config.toml
model = "image captioner"
dataset = "photos of plants and fungi (iNaturalist)"
train_examples = 90422
image_size = 64
encoder_mlp_ratio = 4
encoder_width = 192
fusion = "cross_attention"
decoder_norm = "rmsnorm"
decoder_fused_qkv = false
decoder_cross_attention_every = 1
beta1 = 0.8
beta2 = 0.999
eps = 1e-08
steps = 18300
batch_size = 64
Rows from block 6 of the image encoder of a small image captioner, named by matrix and row number. Rows with one number belong to one neuron. Each number is 200 + 30 x the weight over its row's rms, rounded and kept within 0 to 999. All counts start at 0. After the name is the row's rms in percent of the matrix's.
After each neuron's rows are labels from the 100 images, of 14976, where the neuron reaches its highest value: "place" is the part of the image that holds the peak; "responds to" is what is common among them. Only what is clearly more common there than usual is listed. The data: photos of plants and fungi (iNaturalist). In brackets: how many of the 100.
# fc1: MLP up (encoder.blocks.6.mlp.fc1.weight, 768x192), inputs 0-95
# fc2: MLP down (encoder.blocks.6.mlp.fc2.weight, 192x768, transposed), outputs 0-95

fc1.383,116,219,228,186,202,183,182,211,224,198,210,213,256,250,231,162,209,187,186,206,192,159,211,226,181,198,192,209,238,164,203,201,195,190,165,186,198,185,191,232,216,282,137,202,192,222,148,209,228,216,142,200,184,204,268,184,176,232,152,182,232,180,238,246,230,160,262,185,181,224,217,177,165,176,162,211,165,104,182,217,226,163,256,206,215,190,184,178,199,218,166,208,190,190,209,220,192
fc2.383,107,224,225,144,178,214,232,196,228,216,199,197,204,227,212,185,180,195,191,192,170,138,216,214,161,202,357,130,159,243,210,164,184,217,197,214,168,232,189,234,149,256,193,162,211,167,209,207,186,176,177,167,151,222,166,171,214,179,269,186,194,199,178,199,172,232,215,168,201,177,182,185,201,224,313,214,231,183,166,156,161,204,211,183,211,176,221,208,220,235,215,164,225,203,172,214,246
place: centre (41)
responds to: order Asterales (31); family: Asteraceae (31)

fc1.223,110,184,249,214,203,172,237,220,172,162,215,170,195,238,175,176,137,242,155,143,156,209,216,227,177,193,196,227,220,202,200,209,264,242,190,196,265,194,208,169,160,236,242,192,216,190,190,141,160,191,167,181,184,170,157,188,207,229,184,218,257,189,167,234,221,170,196,198,166,173,191,159,222,259,229,138,159,172,223,229,191,183,227,220,208,230,196,231,134,170,135,192,201,145,217,195,155
fc2.223,094,258,209,221,241,220,180,176,176,209,233,206,165,245,224,186,207,213,202,176,207,215,241,262,166,186,183,240,231,202,175,215,187,221,195,205,233,253,157,170,190,253,207,208,181,195,202,229,178,226,235,193,215,203,182,216,179,156,191,184,175,193,228,232,220,181,184,203,193,182,189,238,178,261,216,182,138,142,210,140,216,138,195,215,210,190,161,201,176,174,167,193,196,220,207,167,288
place: top right (32)
responds to: order Asterales (29); family: Asteraceae (29)

fc1.150,102,212,222,186,183,193,210,203,224,185,185,187,255,293,214,171,189,215,148,196,214,182,210,219,207,179,202,226,243,185,194,215,207,183,185,183,198,187,205,220,212,305,164,192,196,219,191,214,193,234,149,199,195,220,235,164,221,224,148,201,248,187,196,242,216,157,277,202,197,207,193,165,178,186,178,204,182,122,202,245,237,141,244,184,214,194,217,171,192,225,155,205,194,173,211,218,174
fc2.150,082,215,191,178,196,237,236,195,254,219,178,179,187,254,246,179,208,185,228,193,178,189,200,216,167,175,345,144,208,269,213,195,193,210,205,186,156,262,140,193,149,294,213,188,190,201,214,188,168,202,191,202,142,198,197,187,195,176,241,169,173,204,240,211,185,192,190,201,207,193,203,197,189,227,274,210,193,191,188,135,177,206,206,204,206,174,228,201,194,212,189,190,261,210,168,214,257
place: centre (41)
responds to: order Asterales (29); family: Asteraceae (29)

fc1.221,043,207,176,186,225,227,148,245,184,192,224,172,207,271,216,171,250,233,223,158,149,161,224,232,132,202,197,211,182,177,225,233,181,246,193,218,216,219,183,235,157,184,131,219,236,223,162,166,207,200,238,226,162,231,180,196,185,256,255,218,202,190,212,156,208,184,231,210,163,232,220,238,226,203,162,185,174,214,208,147,202,187,209,193,234,225,202,223,179,196,176,206,204,234,196,241,176
fc2.221,043,220,249,194,229,104,233,210,198,140,187,129,204,235,211,171,155,233,165,204,172,186,208,212,199,171,205,191,214,185,185,179,200,208,194,157,210,255,234,199,168,212,185,184,232,182,197,249,127,182,162,190,239,222,208,188,194,184,201,173,194,197,183,243,210,179,216,195,187,180,174,190,192,204,232,182,197,187,233,152,214,185,203,231,199,196,182,160,227,145,178,169,139,199,179,180,220
place: centre (30)
responds to: order Asterales (28); family: Asteraceae (28)

fc1.398,055,189,183,191,263,216,176,249,211,182,221,120,195,238,222,185,291,223,236,188,180,170,206,220,130,174,199,224,197,200,198,233,166,229,177,205,225,234,200,205,163,203,137,251,224,218,157,230,218,202,199,241,231,234,223,239,234,228,206,204,231,199,224,171,206,129,240,206,184,256,212,197,211,194,172,176,204,231,181,119,213,219,240,199,233,194,199,207,182,203,222,236,218,291,180,207,182
fc2.398,067,190,198,220,221,101,215,193,192,138,173,137,187,182,212,158,154,226,162,226,200,223,196,243,224,175,199,209,235,200,196,218,212,183,186,189,219,220,226,200,188,229,178,232,248,205,208,242,177,214,190,265,277,192,235,222,216,193,207,196,205,199,197,185,222,187,220,202,185,212,185,209,213,178,226,213,190,178,259,140,178,182,203,216,186,215,166,181,205,157,203,213,164,218,225,211,179
place: centre (27); middle right (25)
responds to: kingdom Fungi (31)

fc1.424,101,220,218,192,195,198,201,200,229,193,183,195,274,280,227,188,206,213,166,196,196,190,217,215,200,187,200,212,246,173,192,211,211,189,180,180,191,185,214,220,215,313,163,205,178,222,183,230,215,231,154,189,195,207,252,170,203,226,147,197,240,179,209,250,230,167,276,201,191,219,211,177,177,186,173,202,177,114,214,231,225,166,241,199,224,192,186,174,190,219,173,206,196,180,211,211,194
fc2.424,079,221,212,170,178,229,236,204,271,214,197,172,194,245,240,200,200,192,240,193,163,169,183,214,167,194,350,134,192,255,213,176,184,190,203,205,140,259,165,192,172,268,200,178,202,191,206,181,159,181,179,191,141,208,182,182,196,192,260,178,182,201,228,202,192,187,210,197,207,179,209,179,184,241,272,204,192,187,163,141,168,201,189,192,207,169,223,201,185,225,188,178,236,206,164,208,251
place: centre (50)
responds to: order Asterales (30); family: Asteraceae (30)